Rows from block 6, named by matrix and row number. Rows with one number belong to one channel. Each number is 128 + 24 x the weight over the matrix's rms, rounded and kept within 0 to 255. All counts start at 0.
# p10: first pointwise conv (model.blocks.6.p1.0.weight, 240x272x1x1), inputs 0-54
# p20: second pointwise conv (model.blocks.6.p2.0.weight, 240x240x1x1, transposed), outputs 0-59
p10.82 [119  72 131 114 127  94 102 118 153 111 168 120 164 164 120  78 110 112 138 165 150 166 160 120 104  79 108 142 120 150 151 148 116 108 125 110 137 106 135 125 131 150  91  96 157 123 137 119 120 124 158 108 151 109 118]
p10.83 [167 125 103 108 116 145 126  95 156  82 148 138 109 103 154 155 158  86 105  96 143 121 148 136 127  74  92 160 151 131 108 121 137  55 111  84 131 109 135 110 120 100 149  91 123 121 109 157  98 144 101 137 128 129 118]
p10.84 [124 114 109 177 148 137 147  88 126 113 126  95 139 112 142  95 130 123 110 116 124  76 141  86 108 171 140 114 118  59 128  97 144 154 127 149 126 130 137 128 107 127 139 132 139 104 133 120 105  76 138 109 112 110  99]
p10.85 [165 130 109 133 107 152 113 146 175  98 145 141 143 132 160 152 133 138 156 142 153 146 160 122 157 113 117 121  91 120 133 138 126 108 104 148 118 119 139 153 165 125 162  96 145 127 145 138  86 105 141 135 162 100 115]
p10.86 [119 104 154  96 129  51 112 142 126 162  54 130 150 140 165 148 135  95 123 125 154 145 144 107 125  68 140 137 116 165 108 174  90 127  99 126 173 120  89 118 119 115 110 110 126 101 118  81 109 152 127 170 125 149 120]
p10.87 [109 126  88 113 126  90  84 128  83 125 126 202  65 146  88  70 111  83 104 107  83 118 139 116  84 110 118 110 132  93 131 127 125 122 103 130 131 141 107  89 109 146 128  98 111 132  96 131 105  70 117 106 115 143 123]
p10.88 [ 78  99  99  74 151 154 153 114  77 152 151 102  98 160 123 101 115 131 120 104 108 140 144 135 110 153 144 121 142 127 139 161 148 127 133  57 139 136 104 156 124 138 149 149 112 138 157 146 142 115 117 129 122 112  99]
p10.89 [129 154 110 131 156 132 138  72 139 126 160 134  79  98 107 108 122 118 133 104  99  67 138 137 109 127 164 117 125 111 143 158 146 146 116  98 154 163 137 119 103 131  78 176  88 121 114 118 151 120 116 121 103 171 126]
p10.90 [161  95 136 143  73 171 126 142 182  66 103 115 145 104 158  91 143 154 130 158 151 136 137  65 115 122  93 168  96 102 140 112 115 129 122 179  87 102 154 148 178 125 123 142 150 100 153 121  70 111 133 134 137 132  88]
p10.91 [148 129 160  92 124  97 144 114 145 148 158 121 124 171 127 112 104 105  98 102 127 108 177  81 131 123 127 145 118 127  90 142 154 185  80 103 106 138 151 119 166 127 148 113 120 165 107  95  98 127 143 154 142 124 132]
p10.92 [ 99 138 137 148 109 159 170 118 167 132 119  94 117 146 115  94 143 146 126 125  98 109 143 116  88 127 142 115  85 115 128 134 123 137 118 126 102 139 120 142 124 102  82 136 151 154 131 118 114 132 130 160 108 133 124]
p10.93 [124  95 163 153 112 124 128 154 141 115 140 142 129 137 148  59 126 156 112 183 152 131 133  77 118 125 121 175 111 107 121 107 120 140 103 153 123 123 116 121 137 144 111 155 154 107 130 137 113 127 113 109 104 160  92]
p10.94 [140 126 120 119 123 134 163 120 111 133 166 113 133 171 132 113 141 116  98 119 120 149 141  98 118 128  97 147 148 151 108 152  78 139 117  75 133  94 120 130 131  86 120  64  99 146 138 106 100 113 130 134 126 123 135]
p10.95 [146 162 140 109 155 135 156  99 137 113 105  74 132  74 151 116 130 168 103  75 124  87 132 108 124 142 113 138 130 131 120 132 146 102 108  88 152 176  90 149 133 144 124  73 122 118 163 113 105 107 123 106 128 124 118]
p10.96 [123 131  63  89 122  82  84 107 117 126 152 166  69 161  97  94  92  92 124 131  63 110 149 119 123 125 142 117  99  88 112 129 140 161  94 117 125 140 108 103 151 126 146 180  70 121  98 132 134  86  96 117 105 159 100]
p10.97 [151  74 109 123 104  92 101  97 164 132 157 141 118  89 100 102 154  92 111 138 119 119 132 124 135 126  83 117 125 131 115  99 129  99 140  97  94 137 114 112 164 109 138 102 119 120 138 119 135 152 137 113 116 129 121]
p10.98 [140 132 115 119 122 136 120 161 129 129  92 123 106 107 162 148 153 120 102 137 127 158 112 130 106 124 105 134 152 155 140 133 139 107 174 140 168 123 178 129 109 152 143 109 115 176 133 164 137 120 125 147 149 103 151]
p10.99 [102 106 135 108 164  92 128  59 138 142 118 148 111 139  90  81 127 130 103 126 110  91 116 138 119  92 145 153 138 145 118 103 150 146 122 101 152 133 128  90 107 134  95 137  92 154 117  94 136 154 124 160 109 141 126]
p10.100 [138 150 129 133  87 162 137 111 143  89 113 123 150 108 174 144 144 158 134 120 156 123 153 125 133 138 127 118  89 117 142 159 104 114 128 129 121 137 103 152 153 136 118 115 155 116 159 144  92 108 120 137 147 125  85]
p10.101 [ 93 115  96  96 125 109 106 132  97 127 115 121 119 153 129 123 109  95 115 128 117 158 132 156 123 103  86 108 172 136 114 132 145 121 131 107 115  90 127 124 133  98 134 162 146 152 124 117 136 130 109 131 134  70 173]
p10.102 [132 145 159 120 136  75 135 109 109  64 168 127  99 123 137  85 115 133  85 130 115 114 146 110 127  63  77 168 125 165 116 114 148 123 107 106 154 155  87 103 132 145 120  95 112 106 134 122 120 107  96 150 119 136 119]
p10.103 [138 113 169 140 138  95 123 117 107 158  92 137 174 167 147 101 137 132 112  94 134 149 144 128 119 145 100 173 112 118 123 145 139 170 102  98 147 111 119 110 119 153 170 118 120 167 139 125 142 131 145 135  95 121 169]
p10.104 [152 163 123 130  86 158 137 107 157  96 132 138 140 106 163 141 134 166 127 118 141 108 150 131 145 130 135 125  80 141 127 169 126 107  98 122 132 170  65 154 162 125 118 132 138 108 145 136 120 104 131 137 148 170  83]
p10.105 [109 104 119 115 147 129 138 130 103 147 103 128  73 177  74 104  82 129 128 140 102 116 106 119 137 130 136 106 109  71 104  90 155 201  70 122 108 126 126 120 135 113 130 210  78 140  94 157 113  86  86 106  99 152 127]
p10.106 [108 139  76 109  91 135  87 120 114 129 103  85  92  47 135 139 134 122 135 107 121 141  76 136 156 144 140 122 151 101 119  98 102  95 117 117 119 143 124 119 132  75 117 122 125  97  60 131 143 126 104 119 157 130 108]
p10.107 [162 119 127 143 162  91 121 183 149 105 126 151 140 146 133 148 119 134 125 168 138 184 140 137 125 116  73 122 165 119 135 112 130 140 145 133 104 107 126 123 152  95 174 113 154 115 115 164 146 118 126 131 114 119 110]
p10.108 [100 126 113 100 100 164 107  98 119 126 123  86  70 134  90 142 113 115 112 101  91 104 100 139 118 119 110 136 102 162 103 122 132 116 131  98 100 147 100 133 151  66 133 116 131 145 108 166 107 148  95 166 101 144 128]
p10.109 [138 141 104 136 112  78 114 105 170 101  94 128 155 134 147 162 166  76 131  98 128 113 136 135 101 120  98 112 141 131 110 163 119 154  67 134 149 119 123  73 117 123 145 131 142 137 155  90 124 114 146 159 117 108 143]
p10.110 [168 133 116 125 118 144 111 165 162  70 131 110 153 131 138 134 101 138 159 141 157 159 146 116 153 142 133 123 119 100 141 138  95  94 134 140 117 103 141 154 166 143 147  71 140  97 151 153 100  79 102 134 160  45  78]
p10.111 [ 92  99 134 111 139 101 139  46 154 149 130 150 103 148  70  90 133 116 106 131  98 103 139 128 126  97 132 168 134 144  99 105 145 155 110  97 123 105 132  96 121 137 126 116  95 155 111 110 138 153 118 172 117 138 121]
p10.112 [159 119  96 124 111 157 101 169 160 105 158 142 145 147 126 134 120 145 136 158 148 168 148 127 159  98 134 125 102 112 144 142 142 124 121 160 113 120 125 159 162 122 150  91 147 113 122 135 105  98 148 110 156  86 124]
p10.113 [125  66 129  72 163  98 136 126 102 155 156  95 124 123 134 113 123 132  84 108 103 145 145 140 108 130 161 125 107 148 112 127 156 159  71 114 144 106 121 108 122 101 114 134 127 156  92  81 131 193 177 128 101 145 126]
p10.114 [119 118 100 160 118 127 117  94 104 103 125 123 141 109 166 122 136  96 119 118 121 114 122 119 111 132 114 158 141 135 108 132 120 144 111 140 129  99 168 109 114  96  82 115 124 128 145 151 122 101 128 167 111  75 115]
p10.115 [114 146 122 106 111 159 134 113  96  81 167 132  53  85 108 124 105 114 114  98  96 113 111 135 172  98 112 118 119 122 128 104 140 116 107  84  85 165 146 120 170  71 143 112  88 101 146 145 125 120 118 134 130 162 108]
p10.116 [109 134 135  63 159 139 104 125  83 117  93 117  94 113 168 133 158 191 128  75 137 102 123  96  97  98 124 156 108 126 113 175 132 132 124 108 191 157  87 136 121 140 114 114  90 123 128  97 100  79 106 121 133 160  85]
p10.117 [109 107 106 119 118  92  99 110  88 140 106 132 122  94  83 111  85  98 117 105 114  90  95 111 147 146  96 131  89 101  62 109 139 138  67 140 115 114 152  54 124 106 130 160  96 109 152 138 144 107  81 111 123 141 101]
p10.118 [121 108 134 117 146  75 165 106 127 177 113 113 113 138 113 101  96 117 103 150 112 113 145 103 110 148 124 149 156 142 122 102 150 165 143 123 108  92 140  97 132 161 108 129 106 175 116  89 115 138 100 137 111 117  98]
p10.119 [130 124 144 134 128 108 163  79 136 119 150  95 115 126 139 115  91 105 120 109 121 129 136 150 134 105  51 145 143 140 102 153  92  89 146  50 127  94 143 110 135 105 136  69 121 150 159 120 134 124  90 126 137 129 116]
p10.120 [116 120 105 143 144  84 164 132 103 151 128  87 119 136 105  79  92 144 131 113 106 104 116 125 123 173 136 153 117 133 142  81 127 153 153 144 108 115 129 124 120 172 114 125 116 159 126  72 109 135  99 130 119 124 105]
p10.121 [134 150 156 120 137 132 120 103 118  89 133 162 112  99 181 100 134 152  99 101 142  85 146 120 115  87  93 178 165 137 127 128 103 107 125  93 166 160  87  96 123 166 150 126 108 116 140 150 109 123 121 131 140 169 118]
p10.122 [158 150 122  74 109 144 126 119 140 112 121  91 152 140 153 115 116 148 143  99 138 136 146 122 110 118 136 123 126 167 115 153 136  74 120  96 156 177 118 154 115 154 133 143 127  92 150 135 108  94 125  98 119 115 113]
p10.123 [160  70 142 114  90 159 101 149 173 140 121 108 170 139 187 111 137 154 119 170 158 127 157  42 121 125 116 128  93 134 119 122 127 142  78 172  93 123 140 155 166 120 101 114 154 116 127 108 101 128 150 130 128 136  90]
p10.124 [125  76 134 106 132  91  83 159 139 181 115 106 159 150 143  90 147 142 127 187 135 202 124 125 112  77 143 162 119 169 174 167 110 138 123 122 126 129 110 126 136  88 130  87 126 128 115 122 106 162 130 130 127 163 127]
p10.125 [162 114 103 131  94 134  80 142 173  88 151 118 128 123 144  97 130 130 136 130 130 142 148 107 148 129 105 119  95 101 138 135 103 107 120 138  96 120 113 134 155 121 151  95 136 111 141 134 113  97 122 124 150  56 100]
p10.126 [144 141 143 145 115 157 147 127 121 107 118 124 154 141 120 130 112 105 159 133 135 125 115  95 147 145 134 114 115 111 122 106 131 138 123 132 103 111 181 102 157 104 147  95 131 107 204 172 127 103 172 138 152  90 102]
p10.127 [159 148 108 115 123 195 132 135 141 102  97  90 138 121 131 138 132 163 179 114 136 119  91  93 159 118 131 148 144 106 158 113 123 106 189 113 139 126 179 167 146 155 173 127 129 123 180 185 116  84  98 108 143 121 102]
p10.128 [102 104 110 109 125  82 131  92 127 146 131 121  98 149  86 114 100  86  90 129  85 113 121  93 129 123 100 160 142 158  88 137 131 157 130  99 126  97 138  60 116 162 107 110 112 150 119  99 108 158 163 158 113 114 115]
p10.129 [101 114 134 114 124 127 141 145  91 147 130 111 102 121 105 169 115  96 102 114  82 111 116 126 147 129  85 102  91 144  95 140 146 130  71 116 115  83 122 136 128 136 140 102 114 174 119 151 101 145 139 141  98 119 122]
p10.130 [111 122 118 120 172 135 166 121 122  72 176 132 125 140 111  96 127 125 120 106 141 135 111  88  98 122 129 186 155 120 123 155 138  97 114 103 111 166 159 130  99 157 134 116 131  71 154 154 123 118  88 164 128 152 111]
p10.131 [128 144 117  82 123  95 103 114  70 110 112 128  66 104 149  89 100 146  74 131 102 109 112 120 127  83  88 153 132 157  86 116 135 123  98  93 156 162  67  95 122  92 144  84  71 107 101 141 127  93 130 105 123 141 102]
p10.132 [120 114 120 103 115 121 124 126 105 178  65  86 129 109 131  70 163 128 124 106 143 107 100 111 116 130 130 149 108 129 153 123 128 133 144 113 140 118 158  91  98 116 151 124 106 161 139 115 106 172 127 109 133 153 115]
p10.133 [ 70 124 114  81 149 167 164  63 130 104 134 125 174 118 122 122 123 153 160 120 129 108 138 125  91 120 139 141  74 152 152 140 134 104 170  97 118 155 163 134  77  93 184 112 165 122 185 162 147 128 142 122 116 116 155]
p10.134 [133 104  75 113 147 107 126 180 120 107 114 124 145  98 110 135 125 103 133 153 144 163  92  96 135 106 137 142 129  61 126  95 144 136 106 150 167  68 115 143 126 135 141 114 145  94 128 118  97  92 151  81 133  83  91]
p10.135 [ 98 108  93  81 117  77 101 112 124 133 111 146  76 162  96  99 113  93 141  94  95  91 127 131  88 125 127 130 113  71  93 143  98 185  94 102  87 138 134 124 130  79 127 225  99 124 101 100 128 105 111 115 104 140 108]
p10.136 [156 113 126 131  98 155 113 146 165  84 128 140 144 128 154 150 138 142 145 146 159 153 134 127 156 126 111 133  84 116 130 134 105 123 135 140 108 106 138 158 171 121 160 106 145 118 159 132  90 117 129 140 150 110 113]
p10.137 [139 163 102 129  92 121 118 115 152  94 126 147 153 112 151 186 148  79 147 107 116 123 157 105 109 143 131 105 131 138 127 156 126 148 133 109 154 124 151  97 132 137 133 130 124 118 139 100 133 100 119 167 137 123  89]
p10.138 [118 113 125 116 115 129 108 125 147 118 139 130 159 154  95 129 127 132 158 146 161 151  66 163 107 152 140 151 148 126 166  80 153 134 168 116 139  64 103 122 109 146 107 112 152 111 137 169 142 141 148 123 175  72 113]
p10.139 [120 101 141 123 126 106 150  60 123 134 112 122 109 142 118 103 122 106  97 121 122  96 126 139 133  83  94 159 119 160  64 130 134 136 104 101 145 135 133  78 114 134  58 123 114 165  73  59 135 150  98 174 116 111 126]
p20.82 [130 144 148 128 143 163 108 123 125 118 131 126 103 161 122 120 134 132 134 120 143 116 133 139 140 129 136 150 127 150 148 133 132 131 138 125 159 151 140 130 129 135 149 138 156 143 132 146 135 139 143 153 133 121 144 161 137 160 126 152]
p20.83 [138 130 136 131 149 130 114  73 130  76 136 133 116 133 115 144 125 137 123 134 130 131 129 145 156 127 126 126 140 132 129  96 135 126 146 124 130 123 125 126 127 129 136 134 140 119 125 125 124 108 117 130 133 150 130 129 125 121 122 118]
p20.84 [128 121 128 132 153 113 155 107 130 101 119 122 155 109 161 123 126 125 128 121 132 117 131 143 116 118 118 141 141 142 121 138 127 126 151 130 130 117 127 136 137 135 134 138 154 137 141 135 126 104 132 138 124 142 133 109 137 141 128 124]
p20.85 [143 255 159 255 154 143 119 143 149 143 224 183 122 151 127 146 255 138 255 136 154 138 165 145 144 255 255 243 148 240 157 151 143 150 143 157 139 146 255 144 149 255 234 255 155 149 151 160 152 150 163 248 156 162 255 147 139 152 141 153]
p20.86 [148  87 130 102 121 111 150 148 133 147 163 183 143 117 137 143  74 149  79 150 133 138 121 136 142  92  71  87 142  85 152 156 156 126 128 114 163 138  67 136 133  84  82  99 109 134 116 139 127 141 143  69 127 147  98 117 123 121 134 145]
p20.87 [129 124 130 133 121 138  95 142 131 155 120 124  94 127  96 126 119 131 124 122 138 112 128  82  92 126 116 133 130 127 128 109 126 130  86 130 101 118 125 131 131 128 125 135 127 136 125 136 129 112 134 125 127 121 124 131 128 123 128 124]
p20.88 [169 103 132 117 138 116  82  79 128  84 121 113  98 108  84 189 115 173 120 201 132 204 125 134  99 123 118 109 125  86 122 111 170 138 128 122 152  72 115 126 132 110  88 117 125 130 136 114 119  69 140  90 123 141 102 110 126 131 131 135]
p20.89 [135 111 131 114 159 124  88 101 132 102 117 118  88 113  75 131 115 133 122 135 128 119 123  94 113 110 113 117 135 107 130 114 139 131 106 138 136 129 108 134 136 116 105 112 152 145 156 132 125  96 136 105 132 163 110 117 132 127 126 142]
p20.90 [152 165 163 157 134 143 125 145 130 153 178 188 132 149 129 149 162 155 169 155 140 150 122 139 159 157 165 169 161 140 132 137 152 131 141 147 155 138 151 145 135 159 137 146 139 132 133 138 130 158 139 146 151 146 172 144 128 136 138 147]
p20.91 [130 124 129 121 106 106 111 106 123 138 120 122 101 129 119 136 110 129 120 139 125 142 124 128 149 118 118 112 114 120 124 140 138 123 136 106 132 127 121 122 128 109 115 118 126 130 113 121 121 133 122 123 121 121 112  99 126 129 130 123]
p20.92 [142 128 124 118 106 102 117 110 135 106 123 115 104  98 109 137 108 138 111 152 139 144 140 105 106 126 114 119 116 117 119 116 139 128 100 125 141 115 109 134 133 106 113 115 119 118  94 128 129  94 127 113 136 124 119 102 125 121 131 132]
p20.93 [169 138 150 122 137 134 139 116 126 126 145 153 135 126 125 158 132 156 128 155 125 158 119 132 129 128 134 134 155 125 136 122 168 120 128 139 163 110 125 138 129 120 125 119 117 143 122 141 114 130 139 136 122 118 140 128 125 123 134 142]
p20.94 [110 123 109 130 129 180 143  94 135 102 111 121 143 190 151 108 117 117 115 125 125 141 128 126 164 118 119 135 122 117 127  81 125 113 119 128 130 107 120 133 126 125 115 124 132 114 134 126 120 150 129 118 140 118 122 177 125 124 123 121]
p20.95 [122 152 134 132 119 134 172 121 130 141 135 141 176 130 183 120 145 119 145 137 127 148 130 154 129 145 141 136 110 141 127 131 122 125 146 124 114 122 141 132 125 141 140 136 107 116  96 122 121 126 123 143 127 125 144 126 128 150 130 120]
p20.96 [130 114 137 109 140 139  74 129 128 133 105 101  74 130  75 135 105 131 114 143 126 139 130  49 125 114 113 120 124 128 140 129 134 130  49 129 118 126 121 126 130 117 126 116 126 141 124 133 119 118 124 125 126 144 108 138 121 100 128 135]
p20.97 [172 135 123 136 127 149 129  80 126  48 133 142 134 125 131 185 126 189 130 198 119 210 126 123 118 127 135 142 136 141 125 110 192 116 112 126 168  96 129 125 131 140 140 139 123 130 119 122 122  90 119 140 120 132 141 137 131 124 136 134]
p20.98 [130 108 123 120 134 124 114 115 127 141  92 102 111 109 114 134 100 131 101 137 119 134 124 121 144  94 102 107 151 122 124 105 136 120 123 119 129  96  94 124 124 120 116 118 129 116 132 122 118 128 110 113 124 125 125 110 128 122 127 115]
p20.99 [104 100 130 103 124 113  66 124 127 123  99 105  47 111  52 103  98 111  98 114 128 111 125  72 115 100 102 103 137 107 126 104 101 138  78 133 112 117 102 134 137 104 105 103 124 133 129 121 124 122 134 104 131 116 107 111 127 131 130 135]
p20.100 [138 138 161 150 162 133 121 156 154 152 231 240 127 132 126 138 135 132 152 139 153 128 139 140 165 161 136 142 146 129 148 159 137 147 135 144 134 154 155 141 146 151 124 159 156 145 153 159 136 151 151 128 141 171 129 129 143 163 138 149]
p20.101 [118 114 116 111 140 165 142 110 132 131 118 117 137 167 142 122 112 123 110 128 125 134 126 122 134 117 112 111 116 110 115 111 127 123 121 118 122 138 114 129 124 112 105 120 137 120 121 115 126 154 122 111 127 150 117 160 128 119 127 131]
p20.102 [105 147 126 140 132 137 202 110 127 117 148 142 205 133 209 114 146 106 147 107 129 113 127 199 148 151 143 146 112 147 127 118 111 127 185 134 121 145 149 126 130 146 152 142 126 124 110 123 132 148 129 154 130 136 145 144 123 156 131 136]
p20.103 [150 139 140 149 130 108 156 102 127 114 155 147 137 109 146 153 142 149 149 152 129 149 131 124 154 162 148 140 133 134 114 124 157 129 131 116 137 114 150 136 120 139 135 145 116 112 112 131 127  97 133 131 135 167 137 109 125 113 123 135]
p20.104 [154 159 158 148 175 152 120 149 161 148 159 190 130 150 126 149 149 146 145 151 153 140 155 143 190 159 155 148 151 159 173 178 156 144 146 150 151 165 151 144 147 155 147 152 155 151 161 158 152 168 165 152 160 180 156 146 154 164 146 159]
p20.105 [116 139 133 129 132 122 157 144 123 127 125 158 154 136 160 111 144 121 133 112 131 112 121 170 145 131 138 137 132 138 133 137 120 133 176 136 128 153 129 125 127 134 139 131 124 129 146 129 132 138 136 141 135 129 142 122 125 126 130 133]
p20.106 [123 130 143 127 129 111 126 131 127 132 133 132 123 109 125 122 129 119 130 123 125 125 125 128  78 124 126 131 140 141 131 136 110 131 125 126 134 109 127 131 133 130 135 130 141 135 118 136 140 110 137 133 131 101 133 113 129 129 125 119]
p20.107 [100 142 123 136 148 146 145 163 129 165 125 133 128 138 134 104 129 107 127 107 123 108 131 142 141 138 135 137 131 134 123 133 105 123 141 129 117 141 130 127 131 130 137 136 120 132 115 136 125 162 124 133 128 142 145 146 126 130 127 121]
p20.108 [125 138 112 129 115 120 158 108 129  94 138 139 149 113 159 129 137 139 130 145 128 150 129 118  91 134 133 135 112 137 130  72 138 119 123 131 135  97 130 130 126 132 138 135 113 120 117 130 125  85 116 137 133 117 136 114 140 132 131 103]
p20.109 [110  99 125 102 143 104 152 147 116 144  99 114 149 111 148 108  88 116  92 115 126 121 129 124 109  83  87 104 129 106 105 108 113 130 117 117 109 117  89 139 112 102 100  95 140 116 100 106 119 111 110  97 120 128 106 109 101  73 120 114]
p20.110 [138 163 155 155 140 144 125 150 134 146 159 158 122 148 123 136 156 134 151 145 148 133 128 147 151 164 163 152 149 159 139 143 138 131 144 134 138 150 158 142 132 159 156 158 141 141 129 157 146 160 142 170 146 152 160 145 136 151 128 143]
p20.111 [146 155 112 154 133 154 191 124 125 122 152 155 201 144 213 150 162 143 160 132 124 134 131 162 135 158 159 151 120 155 131 145 145 124 157 128 146 135 160 122 124 153 149 149 125 118 121 136 133 132 125 154 131 138 150 153 130 123 124 118]
p20.112 [147 246 158 254 151 146 122 151 145 142 191 176 128 144 131 148 229 150 249 150 143 144 157 141 148 219 227 255 148 249 156 147 145 160 139 156 151 150 233 147 146 255 251 245 151 151 155 165 155 152 159 255 159 168 254 142 138 152 144 150]
p20.113 [122 138 134 142 142 138  85 141 132 106 135 134  90 140  92 112 128 120 132 118 122 126 136 121 141 126 127 135 140 139 129 127 126 132 114 133 117 167 129 133 124 141 131 142 140 121 142 124 132 123 147 137 133 135 150 140 131 125 129 145]
p20.114 [134  78 124  91 112 108 162 133 123 144 125 122 163 114 163 136  83 133  89 133 109 131 117 137 132  99  86  87 127  82 109 118 129 124 128 122 124 106  91 130 126  90  91  93 107 129 130 108 126 135 126  83 109 129  74 107 121 107 119 125]
p20.115 [118 127 136 136 145 162 104 114 135 127 133 132 109 169 102 119 125 115 131  99 135  88 129 142 161 127 126 132 143 120 128 141 127 137 144 142 120 174 128 136 134 131 123 137 162 139 179 132 132 161 144 126 138 165 130 172 126 121 132 142]
p20.116 [133 110 136 114 138 128 154 199 132 176 115 122 156 128 158 140 120 134 116 149 142 135 132 184 155 126 126 107 137 108 137 173 134 131 193 128 136 141 123 129 132 112 115 111 127 139 154 132 139 133 143 110 125 134 110 125 127 162 130 112]
p20.117 [128 119 146 136 145 133 119 126 134 118 164 183 115 126 114 123 130 125 124 122 136 122 134 138 120 122 125 119 150  81 138 127 127 130 132 131 134 128 110 129 134 114  82 134 130 128 169 138 136 129 137  95 136 155 116 138 140 152 128 128]
p20.118 [144 136 139 149 123 129 150 125 125 120 149 151 150 117 151 146 136 155 143 118 140 118 132 192 121 143 142 138 142 133 135 135 126 131 200 132 155 128 144 128 127 140 133 141 140 133 150 130 131 117 136 133 131 120 144 135 128 140 121 130]
p20.119 [160 126 129 130 160 192 111  90 129  66 129 126 115 189 115 160 124 159 128 159 120 158 127 126 129 132 130 138 138 123 137 124 158 129 112 120 161 122 126 125 126 129 127 138 142 125 144 130 121 110 115 132 124 153 128 193 126 126 125 131]
p20.120 [145 152 132 157 132 114 161 133 131 124 152 149 172 121 165 137 160 140 159 125 132 125 132 181 143 164 162 140 135 141 128 156 132 131 184 132 128 134 169 131 126 152 141 143 148 132 141 130 141 116 137 145 138 140 146 121 130 146 124 144]
p20.121 [ 64 131 118 132 111 132  99 134 131 141 121 126  97 133  97 111 131  93 132 124 127 132 128  78 127 130 128 130 135 133 127 116  91 130  79 125  84 135 134 126 132 127 132 126 105 124 103 128 125 133 125 129 133 132 130 134 130 121 125 114]
p20.122 [110 134 140 134 110 139 128  86 135 102 134 127 127 148 138 110 134 111 130 102 130 111 136 142 159 134 132 129 128 128 129 106 117 135 132 133 105 158 133 133 135 130 128 131 115 134 127 127 129 141 124 130 134 115 132 146 135 132 131 115]
p20.123 [145 185 161 169 136 120 125 114 143 110 173 177 136 114 127 136 178 143 160 132 145 138 139 131 117 158 166 168 160 156 124 118 141 140 133 150 152 112 152 145 138 160 150 151 146 134 149 140 140 121 157 161 157 145 182 122 134 121 150 133]
p20.124 [123  88 109 101 145  97 138 115 117 121 101 100 139 107 127 120  88 123  87 124 107 116 106 117 113  91  79  92 119  87 106 117 119 109 118 122 122 117  88 122 117  95  80  98 119 110 124 109 125 107 112  85 124 127  90 103 110 113 118 114]
p20.125 [137 255 159 255 148 135 128 149 147 149 189 170 130 134 123 134 255 131 255 129 148 128 161 144 146 255 255 255 152 242 139 147 139 152 143 153 137 150 255 149 143 255 250 255 145 143 141 163 153 152 149 254 151 165 255 137 136 156 146 145]
p20.126 [143 120 115 113 107 122 122 136 127 144 125 126 124 113 126 139 108 135 113 151 118 145 135 132 133 113 111 113 131 118 111 127 137 127 131 136 129 135 105 127 126 114 116 112 109 115 100 130 126 135 129 122 122 106 122 116 127 133 125 127]
p20.127 [138 126 112 123 133 133 129 112 128 127 125 131 121 135 131 136 123 124 122 125 130 116 128 138 117 119 128 117 135 122 138 155 139 132 145 124 134 113 122 131 136 125 124 117 130 122 144 129 113 122 121 123 135 136 124 133 126 128 132 114]
p20.128 [148 132 112 135 119 143 194  73 125  65 141 141 187 135 200 148 130 156 137 149 123 149 128 133  99 132 129 132 131 124 126 103 152 119 125 124 150 104 131 125 126 129 124 134 129 117 118 116 132  97 129 128 131 123 129 138 131 123 121 124]
p20.129 [108 130 132 131 143 152 125 143 128 137 124 114 127 152 128 107 130 109 128 103 122 103 132 140 139 130 127 135 133 129 134 153 107 132 147 124 121 159 129 127 122 129 130 132 136 116 133 138 128 144 136 133 125 148 128 159 123 126 137 146]
p20.130 [173 124 152 125  96 120  79  56 129  22 127 136  89 132  89 182 124 177 123 188 139 181 132 115  71 129 122 131 150 122 131 103 178 136 110 132 154  78 130 134 137 124 126 131 137 133 135 136 132  50 152 123 129 118 123 130 129 135 134 145]
p20.131 [142 143 122 136 146 132 143 128 135 124 136 132 144 118 145 143 123 150 120 134 135 138 130 195 143 140 126 133 149 143 127 135 151 134 200 139 147 127 127 126 133 139 144 134 125 130 137 125 131 122 145 135 137 146 144 128 126 155 129 138]
p20.132 [119 146 128 113 108 153 122 122 124 127 130 136 138 164 125 107 154 109 129 127 125 132 118 167 132 137 146 115 111 138 121 139 114 130 166 135 130 165 143 126 128 120 147 119 142 125  88 119 127 154 131 146 120 109 130 161 126 127 130 109]
p20.133 [176 119 118 140 114  87 116 133 125 129 138 125 123  94 139 163 109 168 125 185 128 177 122 156  88 123 114 138 115 124 118 107 167 124 153 127 176 115 119 128 141 127 127 126 140 112 150 108 123  95 128 120 135 124 126  89 123 132 126 114]
p20.134 [131 126 141 123 126  99 132 115 133 122 116 121 130  95 123 140 119 134 120 138 126 124 125 133 115 124 122 127 131 127 133 122 127 123 143 132 128 111 122 134 135 133 125 121 140 120 151 134 127  94 131 125 135 107 127  99 124 143 125 135]
p20.135 [129 147 122 142 145 138 114 110 120 123 123 106 117 130 107 126 134 129 138 135 115 121 126  92  90 140 136 142 139 148 128 117 133 128  83 123 123 107 139 125 121 140 145 144 132 121 138 129 126 125 115 148 129 129 147 132 123 127 120 118]
p20.136 [141 241 160 246 154 146 123 146 152 139 252 183 128 142 124 145 255 142 255 137 150 134 157 145 147 255 255 235 158 204 152 148 142 155 147 160 145 148 255 146 145 255 201 226 155 146 156 168 160 151 160 217 160 164 238 143 139 153 144 153]
p20.137 [137 127 121 129  90 127 118 162 136 161 130 127 114 128 127 135 135 133 131 144 131 142 125 139 144 129 130 115 122 127 126 175 129 124 132 129 124 140 131 122 126 127 127 126 107 127 124 121 125 154 120 130 129 116 125 125 149 137 133 127]
p20.138 [123 119 111 119 126 116 130 128 131 132 130 134 119 112 130 122 124 127 115 128 117 131 128 112 151 122 128 104 114 117 123 146 130 132 113 103 121 116 117 132 126 112 120 106 105 125 113 107 114 103 116 116 125 116 126 113 123 126 130 100]
p20.139 [137 133 121 134 122 138 210 122 124 128 136 135 225 133 233 131 142 124 133 122 126 124 127 167 137 131 138 129 114 131 131 137 139 124 158 127 131 138 137 129 120 138 132 140 119 130 123 131 126 129 118 133 120 129 137 138 128 120 126 126]